Weights of a small image inpainting model: 67.9 epochs.
Rows from block 8, named by matrix and row number. Each number is 128 + 24 x the weight over its row's rms, rounded and kept within 0 to 255. All counts start at 0. Numbers have three digits each. After the name is the row's rms in percent of the matrix's.
# conv: 3x3 conv (model.blocks.8.conv.weight, 96x96x3x3), inputs 88-95, a 3x3 kernel for each
conv.0 100:143123102125134116125112126154115144108135154143139101147130150131144166128102184172163153143138150130106114095088137067102134073136104133082148130103097129105149128139151128133176115161105080110148085119120081100155
conv.1 099:121173180123131157099117125117171139117163138113168127109139150134119123156129156194166154113101135124111131139106125148099133142143132104135127110118164099128123110151147164134137177136158135130124141145137091128142
conv.2 105:110096117158165140156147112126151133125153097136168113139132136134165143110124137121118102153146132128070113145109153136126165094105122120121131162141134172152157122143150137140099144164096152118128122100114133143108
conv.3 102:143123136119099122158168172158137176137159122157111184146134117134147131100146110172174162149116127107102092090126141086135113098139120088129164126106129136097104150119121154111147156152141133106148106160109094126128
conv.4 098:098105135145140144173159127163119146148158138126175144129150119119127118094121154179143132114101104137130143123163156121140141103133127114104109094062102138089171100111117110090152148124123108159112085104087106112103
conv.5 100:146158140139142099150164117097122116119122116113114092147147070115143102133118115158136152166135166141111096149132119141109115120088134130094122161131100144095115163091093154154088120116102112133138149116133088082119
conv.6 103:097151140100149142120121133117145137115162138163143158137121138128112160115107119140117112122159113152144118168158122165107160170147133161101137156139151114115108123162149141133166111103128133103099122159118182150134
conv.7 100:092140113109132106134137115142140106146133112124152119089110117128099127131138137105141120127125113123142129120145102105144108132136103099134149133107092139139159106118120169136148191157128144186171160093086114126160
conv.8 105:143136139161133107153131098118128129138124149120112102087100130125105117118109119132120172112093130116110104083151126094128141127127147179147125195129089130112102143112143158114142126122154090136133129124157137128151
conv.9 100:104141118149138127166168179140086108130073116145111135103118161111162123067104129103103126105097110116115112124150141120154123133139132104093105105087116181116154117131164129155146114155150160145113104163113131112122
conv.10 102:157108114169171133137132158113125159118150162121173178137139117095108145085118144114142129143132142112127125165131107172140137137137153110169151103142151077095154106117131137145181121127123168100102164121124111182209
conv.11 103:119127115122145139114121096134161144108143114128177146133140135100095144134097113098102096150099092116121122080107105148115159146134151138112090148117103171147125111111106129111152139152148127120095167203165120129121
conv.12 100:133122109114143111122118119109126128142128145137118108146127095130167112144157112115079139167128167150144143116151148105121185130104151096161095115170113107145113163145114107163131117143122103130080104129096101158137
conv.13 102:172123147150160137111107107139068139140107133141155123096136138119150153144146113110099087136110085119119100113128120106134137127113136132131111127121103110111113137165189145145157110147144125110125113111137071131175
conv.14 098:123133150108116123072142124093085122114109160137149143181143129147116131141129135097122127144133167144173186124158130071133110086145094102116122117078142159161133162097136214106112155099150112099118174160129143152113
conv.15 100:133128122129135134095147124183122126151125130128124125139146156094128130104143124117121075130114116138132123117091136076119119103102104137158162130110126144130147157123149186144154176136115088160175128115117128138139
conv.16 096:156143133135123122126111104171158128212159120158161121122127150107124171088095133124135147138093096104115101114119115124116095138135121100085084130147119154151117115138122122115129109126139125143108117161155120135146
conv.17 103:153087123129110127117145145144208101111110125099139117080108115106123103135118096124146100096133099142124070112112154132092159155092157074154144110153119120163141124109127123111153167104162090174167096138157096140118
conv.18 099:108123121143146127162156132125118111157148115171128128128135183137123132169167136155115137155123117175120137150104130106144144109134070135182157143166163152127189097135127115103129139146156102135120097131129121157089
conv.19 100:186164145124117164119108100122126128138118103130126156109104133122096162155162151112115118099085113109120099151134131172141109195165130147112114123150142093106139144137127112147128121176154114110140154136129152134150
conv.20 104:109125141121092100149152142131094144143121131169165092114105094078085125120133136081127114118133136148072129142115130149135135152142130139148079129153089138180099147142145173137151075086119139150156092114156107104071
conv.21 097:120151098170134149168124133160138138133146131112160143133119163122099131142119123141152158153119145128121154119126128121134099130118096104164112132137108133165132128137151152137163135113129140171125085102094119115128
conv.22 104:150128138132147147074083091174185149156125122109107111149098101168125107189136113131140130090112112138126119119101131145143136168173106123140141125139128096104101199189150157098140161104126184146168135145174126132137
conv.23 099:130124112071101086102136129079123152131119153135119158147106089155114108144156107121128110138123149188117139099097110113127115075095111140090114094132128121119126127138103103095117143136115167169207128170149112143141
conv.24 102:145148149126129114168128113137125150131124216131100154108084125139119105156122116164109152140102114117102088134117107136123090137119140114124119104123120170114148138113121130125132134161165157101091103159080117124090
conv.25 098:121087120126133130135141181146175159122126124126129141143157112119129114113142121148102137118123151152145171107122100112121103126132108157126148127159117139128088129135137120139147118107141103170103096149122088143131
conv.26 098:110080104157141111156102156117149100123149173103121137127138112109103118114088106143109150125111124189110118144112089101094122120102090109125156129140123114135123115123074136116135112137143123122155107142152142110112
conv.27 091:105096079114122136144129120163200085097150092127171111145122133127139153136132153127086124139111158154168177130145122110124091133128125104140148116109131144139134138150159115123109171127178121100114157126143110108114
conv.28 097:120150145167175157134111122159149154153162112128104105112122133105134171118129125141157130113136133145149098138154110116083119142139122136073103166158107093105108121156159142135150142146138132141132131108080138112112
conv.29 099:121139132142138119151177165119136138116144148156111109134147149109126146129150155119115128139109150076074094118117120110125139110143124120119152114103147148138141137128127166153145091149196092095104132142134145120121
conv.30 102:153118087163125101137127106129120088142149116151159147149133116110136080115117110138121087142135142148124129120108103115106119139097137108109095119103108083116132114158127101160125146102141124147135148171114134176126
conv.31 107:146141184135140172120133132159134157133164147106170166170128149180153103163134091151107137126139110132166173124117106152139127107131128152121105151121122164124120154162141155140113175177131136139109163129123112121125
conv.32 097:084104123147168155123117135108131096125150129157142129119109125108125145115140133155127100118117092212208163127133135136146153115120112091137093143153092091145083133121109114122089128169157116134122102133116106135136
conv.33 096:153155147117106109123115114128131096142122100157147149123109102110114113100101113123075156096157115117119126135135099110112107116087097143166101135139145165137109122103102091111131124139152166118127169161164170134106
conv.34 098:117129114137140133124101120145159184129101171161082116101100121145151180135133162135139149120099180068117121151119122154143126084132138178142151136129113121138142100147114091166077105127076121116119193131128134052125
conv.35 098:079083127166162153142145132136143146128130114096114121129160112138165165101132133191152127138120128157131122174128122119145155160156141150162168156128134109128150119148130139168138104115153187104121137172067103146149
conv.36 106:087120108133146141081087101123134098099135143121145125168193167139112127141133135159155111166169130172170141083120141111141120131132133103114071138148137159132156150196160131101108157140096124115096141099176148117160
conv.37 100:133090108097108133125138117139149112126136117116104111105102159116128139109115120135117103119101097126111118121139144144138104151127099150111130129129146112103125164166131108126124108115115105106103132126087096084084
conv.38 099:136159171089112136134129136155150103102139105156130096111129127132168118164171112122108097171152104125118094129104124138123118098109129125133139124120122143138105138132146139148126126104106133116081096116131155145142
conv.39 104:131115128110114150095107157125115126094124125136135134120131124102158141105169116100116134154138121109141111225153100207142092143146118102117100085124088135122093111122145088147177128149156145142140110112122127107128
conv.40 098:141084131095125119153174191144122108167133113143140111139144125123114100108146112121122146122135140130180154130126142123126122143120146112137115099102122088120132148170092132179164143133093111147153091130136108157138
conv.41 106:137105107114125102151180142140104059165115118142142115133105119138112103128126118168144126130130145161149137139118118163135121120123117118138069107113113096157112125137118098129115126143149133131121130094114108128137
conv.42 101:110151154108107118127110123100118113150129113126090115135124147169142149181164131131135103161133131141100138237220227194188181200233218153159129126164126127126094139136127129145143109096128095100113135101118134134122
conv.43 104:174149192132133140153125101151105096161152147146166154103099097115140138123139145150141115150104080148118096118118136122147135078077127123125129133163144115115100105074078112123128134123185152100087139117107122124096
conv.44 103:123124146143135092141132108168090097119171108131133070074134136109107151139134134147138132106099090145115120128131101127159114135146150167165112129128106132092127147122151134127136156128130134110080160136115128123131
conv.45 096:157128116124116138144144147131158139115101132105126141112097127140151132155158119150158089135124102160132094128124117124122116149123173166131123170149135104104142158133120131153122114188136149170192161126097218158150
conv.46 097:117130144144145122103114132129123160121100157125087083109099118087101148151120107113154158090150158108138136193131137139117118170153111081117141088122179114139166174111134127074110137152145103127107077118133152185153
conv.47 103:179112141143137158150131139093132125156170143149150166190156143137172142133103105124142098116148141121158135112115149108115149099143135142120123193159166129125131180159138178176141151101162152128157145087121136174111
conv.48 095:167143129168156139142140141155077087146119095114115110120126104116117119119126132112106120127125138183159125095094089100117129110133091152113059158165089169132104157159130134139100110133108145145166135096098120154131
conv.49 105:077105128114147148107138117133126165132129173146115154188174183115094144112076126126146144131113116125138127119132132159110115154128123138101100144141166133137145157147127131113138138118098110141176114132143105148167
conv.50 096:088132098156152172120095082129118163145115090136149122115098138140097140146112087114106135118123114131170196115139145087117092132130144134129135136109148154107140123100114175117130138131113126106133088067157144153184
conv.51 100:114104093161164170107130090202194187114135134127105132126118166119091113138128167117104121111133109146141147076126114114121142139127127129127202144115115156125119092093139143126170142137131082112119089130144123147146
conv.52 098:099133108113093098120125124166116156167106105134149152185159161175155143116150123161159155126124124168183168108076129137113112119114091096106145097125150089145174111102125117100120143157152128124117154145103120128095
conv.53 096:153177183135127129201181139156111137129140132124095118133150160102124145121122133132121115141120111161106130121119143103130123090127120137148154137142120147099084108126134101126128072099087095095148156199131110087091
conv.54 097:146144133131126121103114120122151118128174155121177160120116132130145159123132165121145158125137114120136154137174109144127092130121119126113085141116108114125105109107156128159154095162172101184105082135094129116093
conv.55 105:120124110140151114106147138113145135128137115138139144144123151134138139131100170100147153138128137123145144137130091128123115145135143085101154135122131086093121186110133187118109154122103124123163110151145129088148
conv.56 093:119129138137127120140075124137145141142119111141152129134089102132129121098121101134142109142104106136090126115130126108129136116113134131115140102099129150118147129146144081092140144135113128120162164124137143095109
conv.57 099:145159140125099114138115123149130153114132133096143101128154144145161162131159146158142170129122108134150128135134120139114112135112116129115126118132157107108135085155143125120152129112177135130116166166151115103107
conv.58 099:112099129108114136166134094126099120162143162163127126133120104122139112079146117128159169121112120155152126091147159094101159104155143109129167101132134139103192156079130137088145133133135104142146102105101085132138
conv.59 105:117134118093106144098117109113150121101117128115124145141139166096148153114124134081077124148105115144142169107110123112129119172157157125093137109092134136103118144144169135111098172149209091127109106144129088138170
conv.60 098:128142126119120119130129132103112069086113099114090136082108093125158162124115183123137098119144155108127113148140093157133106144138131154166100135114090116128105126133095116126118117101140144120118136129099120114118
conv.61 097:121109072125103113122157140132144147149144166132111114084128114120108128125139137113130126129152114107103103129100134134119153124121127127110142137150155158141176141134115179137098135155104142079116139075159167162137
conv.62 099:128133133136137129098121154098188143126127131147115084148121124126113142131149144127149112135123123124128102126107137119117130135103123183141133119130134162168145132124125144167108139157131121123148116110183066124148
conv.63 097:135142106138166112124171123153121103127134130117109145122157142108176136134147105097086079154157152125166148167134138154106156151106122109160092165163106161166117112126192131113176134136159145094127167161075117119082
conv.64 101:144103093126101114101095100128119151126124105134141145108150143112119116138106123110096149123095093119161159094116164107127166107149134178137153141124127167122132122117114113091113130170173103124147108122151140111156
conv.65 096:118128118141117167098104123157113103141118187131168177139129106146114129141142102112115105131069092161158156092092125134114134139148119147119129117129159116155136153181157156110123165158145140139143122102078120148155
conv.66 101:145162186164130157162117137108110143100108122147080109129148155121128131106141155097096102081113119129129139123114143130099093099137102134100099124150121160103101130133115073114136116163146138156153174132143179156136
conv.67 102:165105142125099135161107117154122129170114135143145117113117124116106124146133157142100134134151132112121131117149145154106124129111093157153102117120106137147120137119094129085112104121130129158133109136141135143092
conv.68 101:158135133163127158081084085140139155164138110107129147106108096097145123091137125121116162124130132116128167127112154119115129136156137144097126147159136101108119123099103162146137107143096155106143187133143184156138
conv.69 099:147127106116123102146138169159196172138165129099146119145106102150114138107146153143138120173130118160135144092121090112137135114130156158109172128108126170136144095101116143150174114138125107108128089095117141124144
conv.70 103:133138144129135098173143146118098087119155112156156141094097060123116145104112105150151164129109114093079140114098127110117132092139163189140117110160128140131082159166113134119110112164147101128129105157167076094122
conv.71 099:118120143132135166140114136086107145132113138165195178146106137109111076113089095128135127150135130118113138115133111109115142109109118127133130168133128141074113147136125113147158113109100138172131134125155089111163
conv.72 100:139136109115153131132118147137160169147117128108079125165157093134123120154146142121144076127102082116115102090110107117118095153144133117121119149137143125112115170142163101136169082087142115131103091149123124174147
conv.73 102:121125127135131114101114128195152155165137099107123108128119092158152103170141112143129128159155154140103123089151157086132138131116091168153150157145106146161107138111101148136160153141119092118106115157144181141152
conv.74 103:197154137134121148108119108110126136128100097125123092151099118152159133114121130135086115161121099122128124161150120148151170158151154135138136130116088119131091111141132116157158105125150140124151134127154186110110
conv.75 101:147117143123105125095110135135124174118091159128119171104151074124163102148159092118139151122149121065131114107133121084115116095105116154121147138082113151117155139110113119138111177185202092111116154137156105151142
conv.76 103:114117135178155134125159139139144157110144166139123120132097074147139148114139168099093136074097125128158131133135120113117143117143164107100202170142194162128148117140105097136145099130129139131175102105097109164118
conv.77 096:125126131121136101152196205162142137139133141190106147134122112099130114125137130130135119124112123090090097139128125121119140109132137139129111124135118163168097139141159120122128113084121117140121122137136106133088
conv.78 098:140102109135118100136134153115136128130145127137122082141158131145134155156144137140128155140142202118113141146152114141152118121094092118130106138104088097140093140140118118160126152134129178154101205095098144085097
conv.79 100:112111142109136133154139157094126130102101168158113163138119146188129161116113124131098110124093116139100111136134127131105105122100088137168136112110110129139164086110121139085110146099151158140138099136116139119152
conv.80 100:080126108113128125094096128121157137103111166138151157114176122129121113137140113123158182093124147115108129135131128097117150100109155146129169122149151088146101117131118117116084107114115129147155126121154129117146
conv.81 103:109085114153131116142144142145122138172143107123116097193143099140114101136111122150176140101141124096064061115098088127133112129114115125134122136085111148125129144126087128134101164178153134139148127134139121146115
conv.82 099:162134115139105136108133170161133131160128155158140134116131095111140124127116129094121154122108092142142115130118105152132090137108151151113102149130151106119114131128137133131159093115141091092150145137085134124109
conv.83 098:076113096140146129123128106166125092142129089143134083119134172101100109126121124167140169092102130101117074118121129081102116068123138120146161156116110144098108090069143134137165122154112105184143120130109141107124
conv.84 096:128107096122124108172143147133094146096138141125134129140151116109124094133151123125115159153152140093142147120154149125151147067113132137114130137130171122109179089131135089100124122147125112115081127090096126108120
conv.85 103:121134090129142133130158127128147125117128150129121136070132105120122131127131127128121126157131134096096104107108117091148126110143119166150157086088117112145140141165117153152160104123079127188149087156133121117130
conv.86 099:130133107158157136128084120118112132135112137122170177092105135105120157095123132148173122120159127140150126124128133134133147106112123127143117118121125128144161114087127127078138159137121170131152114130152169141134
conv.87 100:125143133088127123173143083151148107119104125133109098138138182136114177099133198107125133149145097106141132123138135112112137133113129108132148107133126148116136121159119130117109107121094121124102112149208141150166
conv.88 097:109138140145162189134110138101113144103154136145126131140157138108109120170130113132106129087115168106093145124125167089157166119137118135124122148107109164151156158093111123146128142139112137111085150139180124102118
conv.89 100:136121136193145139138123135101141099121166153136131133147159139136117092124112084086108148131132162106130161122149115118148115125121114107148146107114138109140130119125096113179118119101153155135085187095074127184116
conv.90 095:133149128128154166105126147133163119151143093133139138155138185150147130144154172167137145152118163172125132121154145139145116125138091111127098133115073132154139129113144115135100123113075096125060087113134196157144
conv.91 103:107147156146139144130082127124119111140167121107095077098161108119133099120127132156124146134147116123114107136130143130107109153132141105097115097118121091118153113114151125134159135181118075114113134123135130104133
conv.92 102:108119127116124144114118170156161157142116097148147160111122108125117112098111123089128090108150095091148134146134116138141089110125115093111121097140136085177099124130120131153121124090099122119095093093100135119151
conv.93 094:125113154137101120147146136136150147109136129122126164099141084096102104108137144104117152126108116154102132126138148129116151135146140203145137194092130196096128083116115125115127108098108182113146120124169127155158
conv.94 099:103082109131108123172223137152126137102103151118111107103138151113095096174149140113147119137122101118118113116106130175124136160141123130113151179127124162148139113146160139113106106142164142091115159141114170133095
conv.95 104:093137137109158179126147164115126098121139132135164132165164154104125130118139155111128106161171124149129107112113111146122148158161157139157117123157132094151085111102158166105167119099176162114124080115148085142099