From a checkpoint of a small image inpainting model.
Model: 1.56M parameters, 32-pixel images, arch dncnn, norm batchnorm, activation relu, depths [18].
Training: muon at rate 0.017, 27000 steps, batches of 128.
Data: trained on regions of photos with short descriptions (Visual Genome), 50862 training examples, 67.9 epochs.
Rows from block 14, named by matrix and row number. Each number is 128 + 24 x the weight over its row's rms, rounded and kept within 0 to 255. All counts start at 0. Numbers have three digits each.
# conv: 3x3 conv (model.blocks.14.conv.weight, 96x96x3x3), inputs 14-27, a 3x3 kernel for each
conv.4:156121169144139177151127169142102097144096122164138154169126104155091135162151177149150130174132133135107125165181169147173151123135138143138107167162120143131120088107109104140164126129154107078127119135142111129135106129149096139169140171191129109128128136133136114134139121117119124102087147140154103088152133136179150143141151165105101106123111101114112104134129131123114093
conv.5:155129138145121125153140122123104150099084110138107118090089128140146142086081095151158137130131139152156157134151164124156191090122122167169171120093121111096125142129153107111131129145151106127096102126114098110095130156145134141160079115120134111087114132121117121121089071123135126153152154166106109135113110165115110128127115140136136119145169118144146113097126124115107097
conv.6:119130103144155138150134083134102085121099079135159138166153092129122089100090097139138111139122138110100096175162160140127102151139117129106110158143153143140137105101113097103122106142132105098108146141157094083119150169188121125145098108157162124137170145113149124121142141104119140097128150136120116134131112137144131143155118136073094180096106155125151127144147133137122136
conv.7:156120118178123094164097089199146102143118126120120145108105114106134128117145165131151133113131128135153114125121110104151120123138094126101108133147118122123105086087139113120167146164213097136115095141117113132119102102115112106142097093143129133105150127118134120132112104150132142150123095096140156149121129116109144087168157144128139137140095113109097110119128120106116112
conv.8:103099095083115099093107120133158153143149136122108121114132174136151158155150128119122095147126109136141117139137173138100202103095173082124104092126120123113106121153135111143143131122130140095113130095136165117105114070114136079176176120163106109101096125122112115111163182153135148077131163095112132132124125122116117113159147148103110117125121166097102097129107095111119150
conv.9:112114152146113121126117105079113138107150160107096128106058077120067089154140184153109147149121115156112121155140111123137142105110102117165154098152151092152139095107088134160154101131125105125101130130125117113124139094097126100084118087062129129154129120142106126126111142085122152086152140144168161101206172110126151123093104144112140144158178141139139157135139142152163179
conv.10:169131118139118099134117098111145129119134128137145163147096134181103118175116154128143156085127146101102104154088121131109105123093120161153157151178130142146134081112112126105111182162179117158123117129097108105092166118119117079100126095098125165147141128133120114112099123142075088117077098121157117127140097139143138132110129155085104137119132129082137120102128146117155167
conv.11:118114110110125112108120097134136121148133110137145112138117120144124152111122116137164129120133107153120113187080094190123147173117137086126128127120128120110146155144152139151137125107079124202160088163156123207174142140140116122128144149108116066071100043081072028050132150112144153125104122096137135099133125120126156108108099102104070081089073095105123133075102120072072080
conv.12:163142163115145152114123137117108124110122111149139135086076077135108149140096124141115095146167165122118071113123073101161131089094082133141131165148134126150151073072089127101159080071105116123124138137104117127130107129115155136101163128085130124115124117116120121110120139118143171154147147153126120119147148120151117116158155185103115148128117121137133137123147138100141144
conv.13:143143128118119142137124087091112128097124123140113136145159080131122099095095102111136125121130152135143129127128110105142126102123143131130101144150149133127148171102109125123093114112113158152147166147151147111140121125105141131105108129108116119135122128139111127139112163170155135123111105143105174142118154161140147159177145174145136114122130109121150095165144151128128149
conv.14:113104112122091101139109100183194181158105117193127114188119129140102105110102137104162087143157077103145081116127148130107154129111146133142130103113103134147114126092091106131118140126128117105093131124148137156148127124092105146113099136108141133134145121114151126120176075155181117164145102150110115092118144146138125125161113135149145085159124099126116118110101121135119142
conv.15:100127130127144158116136134158163155134167117093103082140151139141146137131170102150124107148164112120119146165154151159147129137157150077083100132115126102107108122123157101097124090103152140086104122119110102091121119127145125141145177177173120101142108124134120110109192159128113102101120114084138130107179136139138134095144140152113131121116103076098108100145128133130125097
conv.16:113144123106115099136145145108160146105117125123122103194154154161110112135156143100127143113107122103105119098136156094090117084137116126151140127093109084140093174137109160126094159095102105079123098085124106113136135108106167156113150163122141105120138116100108097110156146109126119082126128095150140144125127173153135148127098097132095077174184156129119102097126119135107140
conv.17:084108140122129160118097131115154128136126141167078093136119105140130154122089109111112148129101153155104132071077151087121152146131172119141164133129154132140189119126140148137134160129106097097130093089102113093124169120099168106108121133117108139127111124129131143149133105090128140149154171158098127121116116141095083138121118141124130131129145123127112102124182210151155144
conv.18:117100138120132153129148156143155142162136120148134115111147140141155114086140117163107114167135098139105125146132139143153174135129142123102117123106119145108126125120145117133129139111074144153118128104105123115104080132112107127121078139091120135142116121134089102122171193137123165119141167114140106116160149127136149150147167133151174136151135102101100094127110122093137116
conv.19:116118140109128151119134150139119117129128124124149122103126113110143118120122084103133121108129117079129100177154195123121136082083105140138129142156111080081130134133128141135161152158166096121139090115129087108131142132130177143104165145134128126157097109149123122147096115131121125144089128118164106116149117100150135131113106126154158117135125095141133113112098107108092101
conv.20:139141128125126130151163120184179153159163152136104120126130160126136148151134179136173159109118116115124101119128137114129149142152146125126128102110122141163147152131154176171151143113099123103120137103139134132106176116086159090082157140137119114134117129101128110126193131168136119142101079101171127125135120115118126102146159145102117135124117109138120159093110135082117145
conv.21:130140139143103149156104138157110112120151131094117139117090097140131143103108122131129120118137151100091133081171136079132094087155128152137129128137105119089105154129127130119116121132135107141128093134124119131164142147116115164121079104098129121120118118105147123091093130126098094135162140140179164119135115105113091109135133126171106088176194136155121118122101083108106089
conv.22:151127128176163114155135116137162147070136142119165148154145138120112156103125168137095095142135097110087080162096142128146151126143114127094113132092133110090102150182167119134111163154144126119130112107116116124132180147163131120118151125126144124160128126158108112124143135145130131144057105105136150137136140103113119125110124179139147130119116120126107127129130132124113139
conv.23:100109092124122115121141138083121144104145127111112125144155167130105137135076070159122132151147120122154150105139108119149103120129111155132145127142141164145189109145115120126158090097115141117136150137136138138119119110099121090126116092130114112127138128138149128133123174136100163120133120141141144153136122133146110106101107122129117098145151078116119127136123139130144151
conv.24:155107127133100125130102129096109111101130143118121163109135123095134162078126139127138108123129097114137115118126093110143165085133153160137132171132152128107108144131138105125134109092120109139137114135140120140139114117087166173111153185155157117147173132179150136145093103109098097088105134114107114118144166142097128124120125138089066088130096101125102111124123127119123095
conv.25:157136113109120097089090111131151124119120155109082095124130153117095129122090087118102101079126104109134140133131162156122163143126163145177108094120096093127126155135112148123121124115098133167165091143121079127117166100095142098145101108172149141140135126131144126132091130115110109073149157114121116118130117149100100109096099052144134119148151143172161167116109091109143146
conv.26:095108142096134143113140145084139146124123156082128144118137149139122162138100151084092118044101130066108146097099090112133084173145137109160134071086080108124116132133127144143111144161095133125127153140123133122106112126135130166129124139119104115090095103112101102104116114127116112116089101078094096103130095146088113131084136107138125095141122095157135164099120096138109111
conv.27:206134150168110130173128132111055113116091142119100147102069077134156097180174134128147096120132081133142108144131078107098088142139097125113130119108151097106128164145164165118142110104117105139102102133134112125119155156193142136130155116110137123128117137115131132128122112123116136134123126131130110152113101126113099124120127128140131126185177161103144110133119086088082097
conv.28:110161162116169168119139127139177140159192166143142104143114062152111058145100114119143129127119125102098092125115096143114113128111111111123093133117100115110093118138153130141141129109107128124106142144123137151137207139193169156165158091107110129111121123129126143122106132128116147144081146158114120125133102146110141146073108140082126173110114135142139115117124124138113107
conv.29:147116118124138113106136105175152107119107134136117104140144206136142177123106134136126122170175165132114069111164101140109128139119078145140111188140186163164164090121127137159138097128111084139152107129132071074119104139127128123135120121155143132170150135146145102126128134131143090100109136145171145139124124126114136165141090080112136091128138166141134145149123147124100105
conv.30:092113114126109135127123102095117132084107140168133101128153154121125124151159123156150172111108126142118098123121111175138138136117099128139139140127098109099112099115094128161122111139124112128121099190151119182143138141107125149150115133140103107097103100122081111129133124117177141140114135103159110127118124105156210135141108079181136143085090082168148125125081154079078068
conv.31:104087093104093101124104129172144105178126143072085113198166126165154144153115122159156123115140140110130120152149136132126144092115120125136138125132142110176157094074094138128129118111166099147142116155124098138105155152154143115110131079083117147117104129140128133128141160154101115108089131129136171191115149151115137161137111104120109136107092120119105093112108120115135113
conv.32:125156153124147125099125120126167201114135161096132160140134090127108060189149090117102164082103166136139200153122115118100073127123102126156139107105108111125139139125140112104099097101092105131112129117118124114141176144164151147151135144139113122137114112129115127152111138177146150165116158131117131123139134125141123128148155180078132107127149127145138155103122131123142152
conv.33:157118094158139089167112117114075087126110118164141102069124187095171197081101129132129117114147166103152151141142163161126090192125130097098079126111092128133116146122134153139131129131123105144125096133093119155137182132122167153163143131164111110112102112102103096113140130147147140105129153125137131134096094134110119121138097109129096136113128169098116129128140145142139138
conv.34:149134138160134125140128103091060153125123162130121153138132112107101081170133118095102114105143135112124127122140112101116072077103085129120167141156135126126146151126103176121119204161180106093117092108160116134166101123096129131105147112088110129124111131111108125108120123094119111085106110112119107158129087125121110160144108078163113144145144135129152117139152131132113129
conv.35:132120130124114096125119162154149164140138127130153127137147135136161147139179158128107072129049086166097109100115157099090165119131156133129099118110111111133106136150111153148072181156056113108095137141082114127113099135079111143082093118071151147129156147125150133140123117084122145108090143090119118113102143116142161121103175129113161107128147091109111121108119105101117112
conv.36:091097131099115143129145144117117131113126112146127109115109114109123136108143156180172149146149116128138085117101104107125142122129138122097116133151111108109098171111100114109096114128082145129142120143123112131125158143130154110122131122108107115106120128124082126143109122134110135128120138117122144149101115137143126135098112133113113123139157150121130096112147127092126103
conv.37:124141111159159133108123108145135168122111153111132181122146101139146121156161119130070163174130167180150192106108096114137113096099098128116156149151182127151179128156099117144130112153156131154173125130159151136161146087056200137088205167132103120142114129137068119130102137153106136152111157136082087138134109131118108158098152121096133120110132107127126120124120083122107123
conv.38:191142139121107115086070103121093133108103125138141203113126104098145128128140124135099098118104128114140126139190069149173064084175060147148111157143107125119080114126121155138111139127135081126167075122166084144177118117088132126110174131109133113102097107086130136117106118131117122141088107110116125134118134142113133133131164109155143118105124085110100142127100107130124130
conv.39:172153149170141169153137117144168140133151171144136109153125059137092083142108092045071145061102156097126150129106104133117097135111104121121182131101140106123158174146135129133163111115146130115128113130089120131100132122131136135117093115115131129136128164141124125123115119103144147113115117133145154125112133131114135098127108144111124150124126100137130136124177185120160139
conv.40:136147139110122115109112117094141133133151197104129115113117157136131142136114134128113109159139128132120144122127094118147157176166175132113129133162175128149155147146157116144174137172203116135117120132123117135107113121119117123099123116126142140129131131134131151136125159144129129131129117123138136108140132117090114118152176180147139127076096124103121108119140106125142145
conv.41:138158139168170110150148096146157121113121125122143156175097110100102083088108097116143180122114151108104121114140118120108134139147136129103101128097166131126116099126123120131085101132128109150132120123134131111118166153147121121120095142098106097120119103107130133130115127119110120104149174152121139114115130124114134097054114097111184176119176204107110135129135173152127148
conv.42:150121091151138153144157117137170177139154117116102101155116126131117151129138153199155111131092106151116113106116123118122131100138119139106141148135106142080127128110109161173172118134130125114097119120120099099103088082070109163164099110136120105113130125122128120131185161162124131110142119103114139136097132143127127110146129106105117138097144117122120099091105115108137132
conv.43:106155153108132160086141115125105093148105118162131148158135094119104101099122084119097099149127121117087120153120147160125156208110174096113114102126136117106103131180168087103101077109121163156120131151100131153121135152148105126149094120134136106122159114115145101119160148155134111091173141097137101135136110115135118090129079078161111124157136123115125111166116127128123102
conv.44:159196170123139125114127117066114085119138123136093082124139107102110113135120133125116138126113110151149118113097105097134124116144120139131125115118108124095130128119144128128172149187211130091134148120144136104127173150127152131099128090071120121100134141132125121109086117111103074134137094163107142108134159085123127088115118176078145163102156116167126101102131106091146131
conv.45:163149097133138113106105107145131135118152167142129129136144159121116116122104121144161117167152134165170175114135115120116128145148137153134115148128143120132128145128121124139126130187199137146155123112135143150121107097108130140170148156215123114111106092088124117099161157133161135132160155155173175136145150116137134105124100092131145142085082116130110120134131128125122128
conv.46:165120135152131133153157135102110079160147112130116116174164166143151142137100074149119124115105086136163146125119131154139115181117115126117103184150161136163146127118091126155140106138164098104111125117135135119159119140103094111076135146138145150136135142115135125131140122140089129146074133161130125123118084131106096119126136122145090112139092130068104135124126137159115128
conv.47:101122124104136139116141120149098105149089107137128096118131131137125141126168186184172140131098127169145128128130126109131109153147140107122134061089120137116141083127135140164163116134109118171140119148108123158113159179112131144115082135125137134132136109137147140136153136150172135130194153130083122101117129091111111120124140099142141142113141134099113143078107117108146112
conv.48:117138158114118164116114159107125100107129129143148110118097096141124131145140114116105105083124108082077113131145162103104158115128198124148163087105102080123170102102111174139144164152141111109118120115104082081088135121104151135138124097110143135149144136133163123142129129119105110106118141143158150119146120116134110097089114133135161151110180152138147163120142131135130127
conv.49:149155141102138139074108111111144140150104095156153118163207169103147101101083073119121126131151193097142145133140144117143122112125066157157165136129120105112147141123128084094116161173186135091099139115125117107109125129157108117145078097098142148136149151128141132135125147154140145127142158154132134144164142151161140159147115111135112124131069104129122131127105141115121134
conv.50:133113146155139128140148123163148108122141120116123107180168186143110149120114143123125110145142121159151127136174100127170110133160122161140126182132111129073101180129112125101108108074111115132147155105141139075111137103151177133185170115163114123139130104132121117094159112160139083137151114171136111153153135135141134154144117110109156126181174160144092109108101115091120151
conv.51:113128147147148145115133126138128137136124133130122138152129121136135123094113101126101123128122115145136105090145162116152133161133137096113155119145149141180138110122120174138127076121124128145138132124146117135147155169112098117134127127102125116094116113091125114110159107090153129111113106098165129144114124136109124139143177168177140131098089096136147121126135130147169138
conv.52:114114104132141118138136117134136101166152138130110144100121100130118129084157150144110134153110139142105074096128125093145152112138151124108110130129137164132131108117112095138122106108110125138113131109134155144134171172129161159120154170126131137145143135138134141151124120129112126140113106097137138139119141139117141135129086111134118152083109093143116103130097079102119117
conv.53:092110074093102114126117084133127124131130131110136111100103109133158138116119126117129137125110144093124152088144113101107127104126127120115132113104153174162168119159130143137117141113125157121130160108147129112123138152137129153123120121071089066058080045061110079091122123134140124111144132159133133103135119103113132107120088047153117110154097103134095143093061087199197255